Weights of a small image diffusion model: num experts 16.
Rows from block 8 of a small image diffusion model, named by matrix and row number. Rows with one number within an expert belong to one neuron, the router's apart. Each number is 128 + 32 x the weight over its row's rms, rounded and kept within 0 to 255. All counts start at 0. Numbers have three digits each.
Before each expert's rows are labels from the 100 images, of 14848 (inputs lightly noised), where the router gives the expert most weight on average: "colour at peak" is the nearest of a few named colours to the mean colour under the peak. Only what is clearly more common there than usual is listed. The data: photos of arthropod specimens (BIOSCAN-5M). In brackets: how many of the 100.
# router: router (model.blocks.8.mlp.router.weight, 16x128, trained with AdamW), inputs 0-63
# up: expert up (model.blocks.8.mlp.up, 16x128x128), inputs 0-63
# down: expert down (model.blocks.8.mlp.down, 16x128x128, transposed), outputs 0-63

# expert 13
colour at peak: white (79)
router.13:087169121169118114132148099126137136169159149083110111100153112180108143093121155154162179078116094193068125113143151155130165119122178196150134150091142090136129191148128162183114139158157154
up.12:174127202090127092148151102085145152089149130139148176124122105159029088108164107096133137107106097138117149106161141115063152147142102085095090172106143165108119108130108116150175146099177186
down.12:123215124123199136120125116156110096136145086221129115099151169143150146134157090178143148122163134099093145156156097063141132111143143132120067085175147112135121152141073126112129085126125061
up.13:087114180155158154112089158116128127185159073131139120109098097116105116077058148093135129141185188126163090119099208158144077092147141147090098160069090159128169127030149143109133177138113100
down.13:149132070117146106113135074164110114074111106128096131076167145095153136134139108120123192126134159112125148150136098078141132183150109098144095130175097098197091129207162173112135110113200068
up.14:141076115072093124044132141148123181159159105143097127150152114163164127129134145067108080137111136112119129147134083128173106143166061107183102113141137165091122132111123164119197114155087143
down.14:131143146121167140111099154112112109154116121194107141146082158107082096152131144172128152106142086150121117168133102000112133096090103119111147130104147129134089100169124101171072146084113059
up.15:107092106103157115161145086110151185102192140091070167121103090116129126129140130110167177143083114109147134127083092147142160163188172128119099093084137153094050202107106114119177088099135084
down.15:148172094162133138098137086108107106175058080186155109097141166092090102117105097169114072111174119137091112128148141102134105130146143114106098126170117130083152140133048108142091080151135098
up.16:154083106131154165155103089081170140162110129143134135114113112115139118159110125082121116162124159157140147109097104143169157118166148143109087174088134129146154160117169147124144100102143132
down.16:164206139134095159123148096177115137112137117167093096100178160114081131071124098130092139129169112120095095133116090049104102107123128128141138126186142175129077106165070087153155124154106076
up.17:106117169041119132132109087131106137115125119128161050083150151135078150145149149059107162117180170136154135146099164126111084141090163139151162141095124209114174112137147137156133107155140136
down.17:185189125147132116132141118176119116151121075215115123119110174140134127119143140162142089131188099107109132068175088062105124094157100088151064088170140118117130143153118121087101138078116085
up.18:153136146166097115073122086080097180074151088116166121087080157117137104173141078109141100148178067097132115122074102176115133159140080089096092111133142161108142137113113138131126121148151159
down.18:138116190133116099127125088117066147164125076079140113026096164083075092154105106135144128115100113114164134123195143140095103159199102119167106113150086130160092160078133114133135095083190172
up.19:115092098111116155136114123086138100125145153153119113125148167113126131095040181170197061142107100098126127081144103117132145162036100157129166159132144106160117156119111128129039139156062195
down.19:132152113140085183139092115121152142084166161085087134119223113158075164106108172076131178096169088131110099162100115136150130116144081123131188163117096114117152135109106077155159180138120124
up.20:124138140138155128109067143101152109089167154093159169129130150140160123072135148089122142202129104111160173132101105148129125128150102135091153122119115160099048098155166150143079159055102183
down.20:187126177116082146165095129083148180172169145109099114117102138131081050127158152096096167097177138129140113080157101077134147134100102158116149167134155139106130068124134084164118181120134138
up.21:180127185148113074143101121075149144168122126091086114111107160118217151110125125142115149123120099169126065126175081116095119119100119173154109104143131139097155148080152088140059136138070196
down.21:112219129094147115076111124132104117131179137174091100143174124123094136150104084135138152084174181117119158147133127015125150099162083087161092115126116147100119135127112094150121145119105059
up.22:124154125163143113161105096130116124079187106136112156115165107164108061111119094134135070121159125155142166112146183125157109153180111083114063106096168201085123174127086161167167148067099145
down.22:150193139082132142111162108134044145155102081180171154100140164146106121169112073136138124094173183088122138149170110058129106193138113110156136111161099165146148126161073114139143104109160056

# expert 8
colour at peak: grey (66); brown (31)
router.8:147109085119151149114111181147171167113115103056145118090144180145134162130106083148113111160159194095134083115093088163127048165131134085152164072160101113124173099093099084129200096159153143
up.12:155176133118094163073103160118117085151143131115120133163181102125122112085115198081072152083083118168162157174128159095115148135141103181093094126111091127126093146170138111104096120115069094
down.12:087096102158126084112141116072155198147141146112139114132105152155133123090155126105119144161158134073157151179105119220106161153108087107172107141127150077123153100075079163158173085063114128
up.13:122094170125129178110110128173146134160180092192077086155097095123085104099155187152101096096140126132228135139099100164078150118148101154136137142116140198160098172128127154109111140098138130
down.13:133160055187143111163076121152103134161104115094182170160173095166145122172166079132153163154114109150115119098126125173180159124144080149144132141130142098115147061125164153099139129140125100
up.14:132139133078213136169112137132087101095110099124082173117136099129117162154109106155098133113127160129126123131104121105142112203159130100146147100169181106167152054218112107099195051135158110
down.14:137177101160121148120174115130087153136095105140164076143134049112176115158160145151126153126125159149122152161120120079152168086123155144110090161047147149118122124121104185154096183079133140
up.15:130122184180161126125139132134120134101126135142087037140048118125118114128187198158146090088100120148150089149135123122184126081193136176092116148125145182155089085152104195127127164103103145
down.15:134097103146129117136136163189172127049087112105162138079105176182148126157126159084122150101110127127125151082162112139103147178108127162080118156136123121099123146130141103108117138139107168
up.16:107124096176139089104075098126121110149183176122077188194194159130086145112121080067091114118164127112162159099125120177132103109139141126123183174121083136121128182089193175118132134159129171
down.16:185157208175134146118128122109188112078139179164077154123097127124153077140119127179180120099116087170133083124130161113111157127092132091130105103111069106163141127150045127043149145095107087
up.17:095134138166126163208141093146116085102089159149117150152094171145098112195135122149178127136109138089147164087129139179172125134143190089113147143112178102190135144119081125094131132118173159
down.17:142113121113166120062150226117128157141156168088132129171111094154132132102143174140105178102114109098152138178155181148123148199129076160135093087151095096120113144157151123135107133093089129
up.18:130094057096147110105113134178145146114103163167101131142120147092145095172151128090095153061102185144161147103076140126059148112140147153094120174130120113090091120156130078075114159105144110
down.18:176165204170137159140138121124156120059148143149077111137162124128103093118089110023136141179148128149073112164149171098141122149139141125122111094084195068162152147153171164123137102151145108
up.19:043161162138115128077149064120098076136117163176089191179150158107096146156120108145161134065165099131111165105114110163143123109156136171206168175143130104116102192133173153106134090097101108
down.19:114183154134173129159093209123144171164153155091114103116126121173103098133171152152050143137100122117161107149159158080150184123075115090080106087162107134166134104136072187101100169183127167
up.20:103175097120184100173157054142115116150144131159095145100119102173115128167098115142184134137092123149126153149106069129065128159134195126101143124161118156158113153125158131130130210119079060
down.20:125102130138147099065094171072173157115143090138185061130149085070114112082091117161149105106106087108190121093137141096153194103119157094160180129126133124145129131100132122075166134135109136
up.21:131130127101112152144119142115209157121147117139104158109161186154107182169090178123174177149116126068181121078141104156133146105163108108118138099136107152140165165123119143088094167093118117
down.21:080074142115174103114117159162113123104099180101119108110106135135102184078116122166157142117131165093136165079148124122179119120086071113118119132182105151055147096169125114097104112193117109
up.22:110128126074090081077091166123132144119158126144107215096118064195127159174200122118118131147169107073135139108131060155162101154113085109133122139124146152133146111161204136135110124157111101
down.22:116158125137145148114115107124147129071089142121115134118077100159068141101146113157173135104127123192146167129082175121103080187151175175104125147168153172135105182107102113102079110081105145

# expert 7
colour at peak: pink (95)
router.7:178114129125112101136109108123144129105120078120112126179110126124194183167114118163145193093116078146109105123116106137100208138109128134157116119174164131114189132142179133131066095104102204
up.12:173116124150145139089185177073150148160157124173119086109149177131111110125239077114146133144165127117130120162086179133152118080152153207136101104100132175119111168110129105105146113119148081
down.12:142121180163149157171135081169088062160117098147153156082112149125160127130115128152150178147176120082102065151112113194132066132139131095082149111214121112126114136094095122119106132112156114
up.13:170167120120145171097188178042122111170130141182096100126191115081106105120142098106136131149154151124160132176098152117119139114177148125157165117112146114139143063132145141139116105139059129
down.13:082086159130150118091112100144106103091137131160097139092059153122093172135119159193132105116144146150109101120158113130112078138173127076105102156085206120111102156096161160106185126123139131
up.14:085108130101137135170102076121143135150078166089156135118174196163132131143197110089138105100149154157186082137102130121133078146142049124139146111116128150118160039070151112120096152098187152
down.14:175119102106116077126108130154140117154110138119176148124160054133142145106095107156144135071087109165134179123086121168132170166089151078097129180130124106102103185239096149093109144138101130
up.15:143177092187138191137155093112121156078122176154134179103128118136131112128136178124164120090097102127155163094159166144153090120091181131152159150119081161112107138133082119162115137129084117
down.15:166085170091141068116118125096057163098172135115123074112127110123053092137148166069177129147095090157168126068146159074148140126134139117142108142121194089209124098181168150132112189128150153
up.16:083125143119098151166117093148122138145163128087099178125103070082109093130114152100113090122121192100183129119099089142143139135149045106151139173125069101058205109109068157102161116115117097
down.16:184159116153093176135135198178125164138108126152124061151120174141144187136141108078180122122129139146039097145099150082127162114112185148190118151087181153169091079112162134149139119113133124
up.17:088106124110141130132109116051100125146136152121157113084096190097067134133129153085112141129165137107097128183129119139182068094191122140110133100099139164107159068092210121100134115157150096
down.17:164179163150068148184136153120091126171146169124154134126182126114198146133146159167124152141144085145181138074148195086132104142129157097102154110106169126149055177119128180140144201133155117
up.18:146146133138118070119016138116175097129112124078111163125185130124095090070203077124102171152127178161128120139144102152083153141112076069105145179128116140114113107130135090136177136073085176
down.18:090170160129108210065120113118160065144100101218091120143135118155163156117119176124140101177139118110094128150105125168126095097149179127122088140053135148145160128123123142106159097118142124
up.19:170161176141150126112153191156133108151147151138193118137163109040072101132197180158080128152166105121144119118102134137134113063071101137097201170125048125165058148115091139105073119165137179
down.19:094114117139176155130114168140111174143123153129100129133167166083137084143112159118110124122091094083079109133119127121096115166073099120140108135177128095102173122117124061141141089048106113
up.20:146174104137127154088050176143137050054109118136100105162088099123113179111127134063157104073072131162164150140160141130101120102063177156138139121124113134128135140207182085104104150200092148
down.20:136137119116150070171133041128153171138136119177154118083138169095135104162147186109171192134141153140069130063111075200133160094157169114072076158112179148118098153090133149181121133181129121
up.21:113136166116124097136167135071129151089152146098105160078129093174088092139133156110159145117117124156130163154148087137143134100121176139103063090092159172102160159090114176119120159107151127
down.21:141150079141129146118159100185085105155114095162141117141120129089124145143107130156185142073137156134174062130131111094143113118193108094169144086161147108177144165135067139084125044114168041
up.22:126186125187144164136107115174134107098117082125172133121104071103114140135060192096119154108126169155159183119145138121189101041130120105059092129111098118168128156192173107100171117122134137
down.22:102110060084137112092169069124115165146106129144108141154119174146193119147153051178170115084156130128102108141114164045158107127152122135158151160181092100126162105107085101137123144181107131

# expert 11
colour at peak: grey (67)
router.11:134103115139192159143134164129186173095091110055152114091124156153134115119118071176127116130151172078118108116110116158128062130105127057179127104157131143115202097088072107133165122128131147
up.12:076051113139137090106140107101093161146174150154054149105149128132125093159166104130217141143126120120122115112124130203130170138177094154079171139079123150161130106071143100095148147121156171
down.12:160136127114101173125085147136109174167066143142141115142115101110171117170130203105125109173107146103120130177107144107114110133174136119126161067192151140096089118175167096097087115142092077
up.13:136130166123124096164164132096160124154141172134130160135147103166087102103116155089145136122066161157171137144126122123155128126110121160109110148114112166100130174049125240107074131085079125
down.13:110124108118081140133117133151120080089090160125097134058130070104088068151126105142135162091135095119111105083126129203141174096175120080177143129131151080132111087166152105152142095120156092
up.14:213111111108132125106142108158167201104119132197154079090083183144109129172086116141174180188115112102161091135157091138165163122108062121121141095111142204107129139126130064157100134114143134
down.14:184160074118066122138103173107141150128096086124116114134055172175090147148090117110138148134097117130165107061172077152185123134185117098108119136105185106132173156163130095078160109112147181
up.15:140102150152150159143083092125143145113123187085103177129165094114108124156138084099134074113148172114118116141091132208119091173127143114165201183079109170129123085051163093111136126142120150
down.15:125083175096170121130133131130125122113151135136173135157244141096149175113203182169134130114137129159158125163092157213096114113044164164165118124139079122135126106100152129150150126194137120
up.16:117138191109086129114131153127078165123038126170069151109114115100087108148137117131127118113150095125128117091147184188143123087076069077095143115090161123169176136103118190174095134084101186
down.16:146184136154108149150124141094097092082153049127153124140158126100097164090084135167183114124122138113168113166104156198122091070161122201141144155085075114155119106129075149141160149138105151
up.17:133089104127115192128195078099129106086157090114111166133136175107102152073132151157165132171153131150128126117053057100112162160136144158114125097123073128146133163120181197111094192100129102
down.17:170107155140103149111135171178183119114148117197097150100116194166112107107148070140127149146095130136072146116149125092123117188127141149140087175077100158068181112157150163078126124133132137
up.18:104137186134094128151142204105157115060125087172110103171135196080070140110136128121116117116166118118157148115167110150123093106068178129108121152129148123121149089108180119089121196171105122
down.18:194195117105040148124110124141172118140081168134149138159139157119160200166122165084141118132192124120166172184147136174158173129090121155092113165106124125151126140109175143101128135151114084
up.19:093113137081109131167123104127115071119176076151092151162105163149080186078163168131101103139165112118156102112116113172091129180165134125111067133123087164119167107151185171111098161143172144
down.19:191092126150106069129114147149124102169130130184136093089157106152117078113198149132158169110115131097097204113194133089167146142125186153125111122156072084088147132132183079129150127109107141
up.20:134115122156091167170142133183160102129096116120110177070132093146083075171151115107163122150087136126136137130066101088144117163163145137136079116088128113092137133130075139173167072151162126
down.20:129140140160125149113125122106194090080120071148161204144135122093107105111147122111058080114107085096158170124075156142141097138162120099127099123149150106094110164122145061180136142216103106
up.21:160198100130090146115089157157177119090126112080117159164176106148172165081116145077077152120112120161185156128112069105077073088116163125145126075116078118116136167148147138111157148160082063
down.21:131144124105132155139152122084097158105150079141074138109148101162128144123108123192169109151127152070125092162136137133121116111182163145178127074123123124071106133119145081157098083158117186
up.22:109182106162101162140114119145129113115129128231084142169161104091098117151098085163079140090116062117149094109107170139133168179157102119116123171121171118121085057192129081170067095144112178
down.22:145135129150146098110123071115079077097118068144113162113135122123071083116183160090135151120164122121126143133054142196113084143112156137079111127142164161124113115142110106180122162126174119