config.yaml
model: "image diffusion model"
dataset: "photos of arthropod specimens (BIOSCAN-5M)"
train_examples: 48750
image_size: 32
horizontal_flip: true
conditioning: "none"
arch: "uvit"
objective: "epsilon"
cond_dim: 256
norm: "layernorm"
norm_position: "pre"
activation: "gelu"
head_dim: 48
fused_qkv: false
qk_norm: false
parallel_block: false
moe: "top_k"
kv_group_size: 2
num_experts: 16
moe_every: 1
expert_mlp_ratio: 1
experts_per_token: 2
shared_expert: false
patch_size: [4, 4]
layers: 12
width: 128
positions: "sincos"
residual_init: "none"
optimizer: "soap"
beta2: 0.99
lr: 0.0023
beta1: 0.95
shampoo_beta: 0.99
eps: 1e-08
precondition_frequency: 20
max_precond_dim: 1024
one_sided: true
adamw_lr_other_params: 0.0023
ema_decay: 0.995
steps: 6000
batch_size: 256
epochs: 31.5
lr_schedule: "linear"
final_lr_fraction: 0.1
warmup_steps: 1200
weight_decay: 0.3
adamw_weight_decay_other_params: 0
Rows from block 9 of a small image diffusion model, named by matrix and row number. Rows with one number within an expert belong to one neuron, the router's apart. Each number is 500 + 25 x the weight over its row's rms, rounded and kept within 0 to 999. All counts start at 0. Numbers have three digits each. After the name is the row's rms in percent of the matrix's.
Before each expert's rows are labels from the 100 images, of 14848 (inputs lightly noised), where the router gives the expert most weight on average: "colour at peak" is the nearest of a few named colours to the mean colour under the peak. Only what is clearly more common there than usual is listed. The data: photos of arthropod specimens (BIOSCAN-5M).
# router: router (model.blocks.9.mlp.router.weight, 16x128, trained with AdamW), inputs 64-127
# up: expert up (model.blocks.9.mlp.up, 16x128x128), inputs 64-127
# down: expert down (model.blocks.9.mlp.down, 16x128x128, transposed), outputs 64-127

# expert 6
colour at peak: white
router.6 080:468522493506491518545526472507505501505511508477476456486509472519493501517515505474518510530468492472494490487544491476462518414489499502477430482494540496497507494503460483507481499513526494
up.0 079:478496498477515458486505483461546471508512508486497454514502463504493488495477514536484522478480564493527485509538536477479544513489493513501481505474474509530528487470516497492523510493501502
down.0 084:505562508528488532525507470529484466562518522503495508519455489492506532531503480472491475492501524494491471483493465469450488504506490517489480531561514480490474553514506499495473487535514506
up.1 078:494502491492477494510511525526411486521496482498507514484487529511522443495526569498514489509487479520524557548459532492488510502545535484531480514507516496508477494483536503508511505497505547
down.1 108:502481503505528508501481497507506525484493480484476495505543515458478487466464445534496499466521494471531497509538501494504492516435472505464558459441459504528505505477470515500504515457473473
up.2 096:518499513517534523495487488520510483472508506513454505468502459537517493501541525500509468482497470469531542535501493570484510531526479497507513503491476486498488499456509504514565522479458502
down.2 107:494502448491467494521512498532487489521457497489516508515479548475425532475502458532513500477499477497514504454529511465515482472491574490464527493472532509511491495527474506493488495530485471
up.3 078:484500487509495477498511484490475452523509479519477507495509497502465525481493525502475553496500495475505519492502481537517491483499474520547462526514479453511500490515486527505535514525458472
down.3 105:483528521493505507555491519537474526466477481522498495520494513498507501523498462506543473501462489489524457525517551441505514479458478470426513512503499553468514507501565472524499520456487476
up.4 134:550487478516489503521514503460498511483510509468531486513513557508476503515494495499547429538521456526475549494521533479472493521502543487500492478485527527484417488508502503516555544482480495
down.4 093:487586533494507489501501489551488524514470491529458481500469484451528488537498470518486472478497520471487491503507515511482514516510487504452467569510455506479499532505480483507471470491501484
up.5 083:485495527538484524502541473531494491497515465499470511504530549518499491493481483500479471480509469521498522500441484500495488559524495482471495476468544540519483463469502493526512414493491477
down.5 098:556466459488486482499506493482500505517491480504532500497530474489447460529495539510506509496508508511492548519541505542548514502503507481481538470485465495493536506541520556451486521512497536
up.6 089:487434492467504494489487470485549531495548455487492504479556502491513493472516504535501510520526462532481482478484494519534437513474486495534530474476477496534503508493503529507515507484492488
down.6 078:475589498541471501495509522555509504532468513526424493493435500510539504492507461516497470498474500475518502494514462512491481510500530481504469538514513501483505469510461453488484461513490507
up.7 085:497434481454517487488479476492530514501555458451497516496549498521504511467511509529473497487519495531492497507503528504546452509527445517534500474492488512520533511465508540488501532496503491
down.7 078:475578516527480480492507502565507501522461522523417491482432512506533496512494468502501476501478512479515495501499469486485483526522518478498450512524518504492494479500443475494486471519499481
up.8 078:525490496502443527503479452466459492523524495524520511471514520447471498489490509449517462530501477504508483515488471463479497499512497494533507508515529530454442488501477519502544540490482494
down.8 099:513564557503499472492505528518498517506484499474497496535489468504511477511497525441476486503495529515514498488529534502508524486494471528487518500491470479468545525523564520497473524464516546
up.9 085:526493512485491510498502452503483478462506502491491523483511483516520581504474521496473543507528494497521442513521550563504539512489472512467496466510472483525488492509475504468542565509488489
down.9 098:516600514491478508479519516477506520516479515499479485525469470513484432515488478492507503495464493491452512514495447486488475498533502459507471531529507489463559510505525487457480462500494512

# expert 14
colour at peak: white
router.14 076:460521501507503510544514463506505505513477525493482479467503476502472506523506529482509510509473487487478494490552509488496529427494500533494453487513534492490512480516456518510490518514524507
up.0 106:484472503469546491486462493523482521509523471499541531511540462539474469495514468497476490477482505487524466448515505489533499527467506517492520507453494517504467529471496497527516462462506480
down.0 092:469571477505466484485477563499504492507410514522478482481391485511519474524506467513505501476483507513516502506515482486501510481482497492465494524539541516472536516515446473493449483504496520
up.1 095:520489543469484453502539486490545492528515529496479500504490489468514483550508555508482531470502518492448475553486470470503520503479482470522504498485500472494523469526530495529568547516523537
down.1 084:458528476487497497457516528486503492520453470517540501491473555503442501572493503485445462517488527519501496504520503508489497459522532497459500486500496478481490495539481478439475496455492497
up.2 079:466511528507527519502509466523519499504492490503458476483506520471545487500492495527458572506495508498535516475455499508512502562425480524471456498489505509529498508488503514535493476477502479
down.2 115:484486469505475452494489490507521473490455509552560504474456519505441517516483512514511463475503499517502521495502522515547487438525542502513493489515545461488478510525481469480499510517517551
up.3 059:508490460504525531481448498501445502478494465492487483477506506460482461497531522528494516477488540502476469461482507461512479482551534510537521502523479494462478520466492511493512496476529523
down.3 086:514536518498516464475487495440533488515487543533537482490459514503505500470523513497529503518514475555443505539529500509494473489541469501514530516524526502486564535518511543511494528531509551
up.4 065:479488545453542532476540516462548455534500498503488478504512477551485500481543508507523473500485468475486480458468527518555481488455500514498507526506502548503503515495466499498480534493485514
down.4 106:479530509537462504510487514534493511506507506477506492511460465488498506523480462502471510509490534504508449506496523462418522504496516507453503531486506517480523510491450484488514481481488452
up.5 108:466487501501531528508490488519533464463515477506535539483525457502487461503439458524467495450490527466547490485508541548478516533478514510507519499453499504521477521490488521480517494506492498
down.5 092:474545524519489483505503513507518488478460515510502499485413544463519489556495508514528494486484491504507487533503499510549492522479517516492498495537512538486542513527493500476469477478512533
up.6 106:484504471516471527512460472510426474478508511520488531538511480510517483517510520504472450487522506497513458523492471444506489503487546571497503495523508483520498479493516484505528513514488459
down.6 113:528443530492515528513508500479532539513506514475493494525525472468536469461499493489533562526540499481484492519503503509478486531527484466524487466453466505507509511464513538508497492507490532
up.7 100:527502488518520473477507490491473485488509467509514553494510423550482505523520492494500442527513505448474475490534491484503491511481483545512510512503511512496476515471514498514511515521501499
down.7 107:526557525515522522507488557485511505533432526483468473479440524516558499492516478489494528515498505509484486511505513492483472496516513471475490513506509498491547528523462513483466521523491515
up.8 098:500494520479448512504583468473484492543519489484490482521503490487517513504480524532508546539462453557501501513478521467507501483501500439495493498504487507484508489482522516534489506476494524
down.8 088:463525453477464493513476496513473459514419511506482493492474539506457529501469475504528473497503519510504449529518498509470480461465496527446507518516528500517511475533468467497499507503494490
up.9 057:564518535475493504510521477522532488473498469501515478490496521480513493507467524493519529517503482506544442517551482512506471549433491458502513486503475508533507469484486512480531506480513463
down.9 085:509531477505492459452504521466478472506465511509493495464434501526496501531480500464499482495467512494443507526515495534495487468536492499491485498523522468469523529564493486483476511496520521

# expert 7
colour at peak: black; brown
router.7 123:544490511506550474489462494459548506492489519477540528524507528461523461493516515473469507508535476509498502513462496517537485510477488454528534491488477451460497479496479493494508526528472482
up.0 104:504481492496464519519506494484501488461534505540511470509519491538491502464469525535528510484459478503500463502494503505516469490475482513422470452487496529470525542450499478479536508484518474
down.0 099:524525489497518484469488548451493470498500519508506488491477480502486521502546488482493484494470464511514440546475460509519516521539517463506456501479502554522514494465523473473511522461446464
up.1 105:463493491523522525552497472496543457489526494497488515501509482537489517486526525470470470465474481543516494507446503482526483497551498521514467489455496491497506494508500512501468513464467515
down.1 103:475499478526475538492515473474495520480460519506505478437500522518493500466466498472488505504495534540522494478458528524518484510492528501512455483501521511493513537527495523527471489468489474
up.2 114:467507522533502483519486507530543479469536477475477507513492468540503518506534491546477491473506500479506504477501545526483460521547492513499491525473497476510475489481542514475535547493463527
down.2 108:445551477512499515491440545500499504488498464477496484486504489517498512509500509466458481503504520490478520531471520488512466493530490469498525502466488490500508491448515475437462496470529524
up.3 102:492489528480514485485494486524491484519523470509482499529529495489505535534480521519517522499510483471499494526464502414514470486502491485476483478506526506516460509512502492508489564493500475
down.3 126:456491487536507498516529499473503527450464495513507443506494511498494520475471508502492527522524451526485464540530514521464476489539517518512507487544514520505524511504490475476507510512500511
up.4 082:489498473483525459534510521488468503494533496485474524504518500520471507523451518499498520495514528523485521509489517532526485489504500514512490532563466481524528468488459542504443478501489530
down.4 079:526475538519452517509514524503450493515536471468479500488508488481494491534501518483502546513514496511522490496516555512532533506490514462528439493500499459489464520504520508518499548539490481
up.5 110:510478499457519461521515473506488531540536514517477493452524516480496507511484488495505535490505501424497474514520481510523511496508472509512530514533496484531517498525523491496498491491483494
down.5 134:461541511482510499511495529526490542471494488502458487498517524496501534493494479467519505523449486497494491549496520525509482507495467509522538493572495485506500487515521455478527501486496497
up.6 100:518441523505492475524550466500502494460535488483505506465542530480458508486486515434497569528488489495525529494524525512512502481495493477478485518536515527492504494485501562476495479504496497
down.6 093:548457480498552515505480506486490476524470498498486543485455534482519516531449504522538479555503507491546486508486489487483501518506486462516514459495482508544467503510504499481492508523514514
up.7 087:484507525475494517506502488460511483488530482502514471564539497483527472539463516542505510474499536472481491442496512494521510504523474474496462494517477512447453502498534556487498497531496508
down.7 103:442489478499502514491517444500479489512487485544545497489458501462471492486535485536471457513488511463476464542514520525478490482454504463455537508477512522479463507482468509506487540520503464
up.8 113:505446505484498505466500492514493507533537473509482503467524485506516524462506471484486485533525506505515498528516489508492501489507495519499523525555500506506500480493505512483511489511505529
down.8 092:497517515499483521524508506465492506485519518528473492515499483540484516500513511531535485489526499438503469513488490502475516498486480444493525517487498524526501502527508550480520457459495498
up.9 108:502483558489515552511510445536514515541538494513506506493513472539482494459555482562473482475508499497506477485509513537519520515497544480503507469465505487492508495500483526541486476473484497
down.9 097:468508521460468499487498461518492511512561513479541543488500493469496488515507525512522511523478480503509543543521508507554519506512474500526552505494524500527494471513488528544519439474496463

# expert 13
colour at peak: pink
router.13 095:467507470527465506512503505506473491521517509523525469472497491537458548523493512539556497526495485546529513510492506465449502466504528493473465483531533541521480492513460480526518462492517484
up.0 085:483500521523507482500483505553507436516507524481507518468511550503484496540453521468488564479510477459519501449459507492499490517510463547539478488548500506539521507508505510549510478521518514
down.0 099:504514480482472533517502476526498527522439528478492498527450474531516496499515481486509502491513523508527496477466521520511528516491541476484537543500504540475456522493513483507466473496503466
up.1 106:495494528485522512499471480506550445480527480462464495533515485524499490534525534489476468456488514511473521486487537478504456534505447532516489468529479511511502513487559532470507521524481505
down.1 103:512508447473453502492493495471495500498446510490525512486424535525448536481494482510532467495488497522539500489463532491487477505502547506472520537511514505524472530549482480496496516494500512
up.2 098:527514515513431483527503469521492489496522519516481506490515502465485510513519502500504478507498491487480461520482474469492444512495495504489465529490523509456493467503556496504520539506449487
down.2 075:505506548480515511486474552543542525516444472496532488494438470487503487505492502516486503491505507500525454534498479540487516511451530517509501503515445465531510515464474536456479472476508478
up.3 099:505504486499501490488479493473506535461511515467500504452497480531521507507565516539509527490520498491480476512512508555516503521469479515543490453496493518494488521514517505496508538472472464
down.3 082:521534456458525491524515467501486472551453500561498517534490498466473465470461501481514478471494472503487533517499513485499513485491497498473479506479487512490527457476457501506522477519521501
up.4 080:553485493485519470545506539505516479520502521530498480487506502477479525492490493475504456489485513466528505512549511504458513516517475481477473514492498503525496508492503530491545521495453505
down.4 117:488499507477478515452512509500472489446527473452495507502529499525534486491476480501476540516513523487493499499490488513547550507506505497512529483495512498511510500496533469465456486494554494
up.5 098:504505526545537473498527482519472444491519508480524549494511503463487481512453534524482531482530517457476509525410479479528534482504495503485453519518516465487515465476522505536492527491486509
down.5 074:471555456479506513506457517515477559494374493522530531471444506513491524484521490503493515487499465495526450509546516487475514452464525533486489474511512481457467473508476467482505528466502492
up.6 099:523474490491492483514487492509491550517508499499500455525500464486520511519561478509489466509544493516541483525528495512500547482539475519539529503506459500505508474487519514469514519490491504
down.6 101:509489517498460502501495500492483456488486489502526542478475500539505486514462542520556494523479523495480510534512482475516480528457488493464460493476500517480490491494483460504539479476482495
up.7 096:512480511507494466444482501531502494488510446495518483469516486483493493495499501536545492519531490473517530481468555506501516515521526475493493503513517526486481543427459527520464467507523463
down.7 091:481517533490514523525516513485499443531550536509478511487519519487526522512527487477463492484479505557474497548507439493507506455495475470517462481495456488494521465524546515490503507474483499
up.8 084:491491492456530540506505492500519527487506481507518513516519473483500458476529466491488507478491505489534503459522484484510544549473508496519510520480483517586491555465475523505474532555547498
down.8 114:496534475485489514503519491444497470543484530500493488487493525531473515535511547521533464506500477547463486519479541494505523494501473531508450550514496483443551521530458483487523460477499532
up.9 097:483535512532524476495514513453514510497507454462482495533511475533518492501518490509473480506510533508485485500545480506507505454464524453463456481499482460504491462479550497525539514499483484
down.9 111:493488486450478486502493516490481466477458526537483516511451490457472503503462484492516514505480503486474489515495518541482498521553466484546520496478515494449531491529451517506490486531492534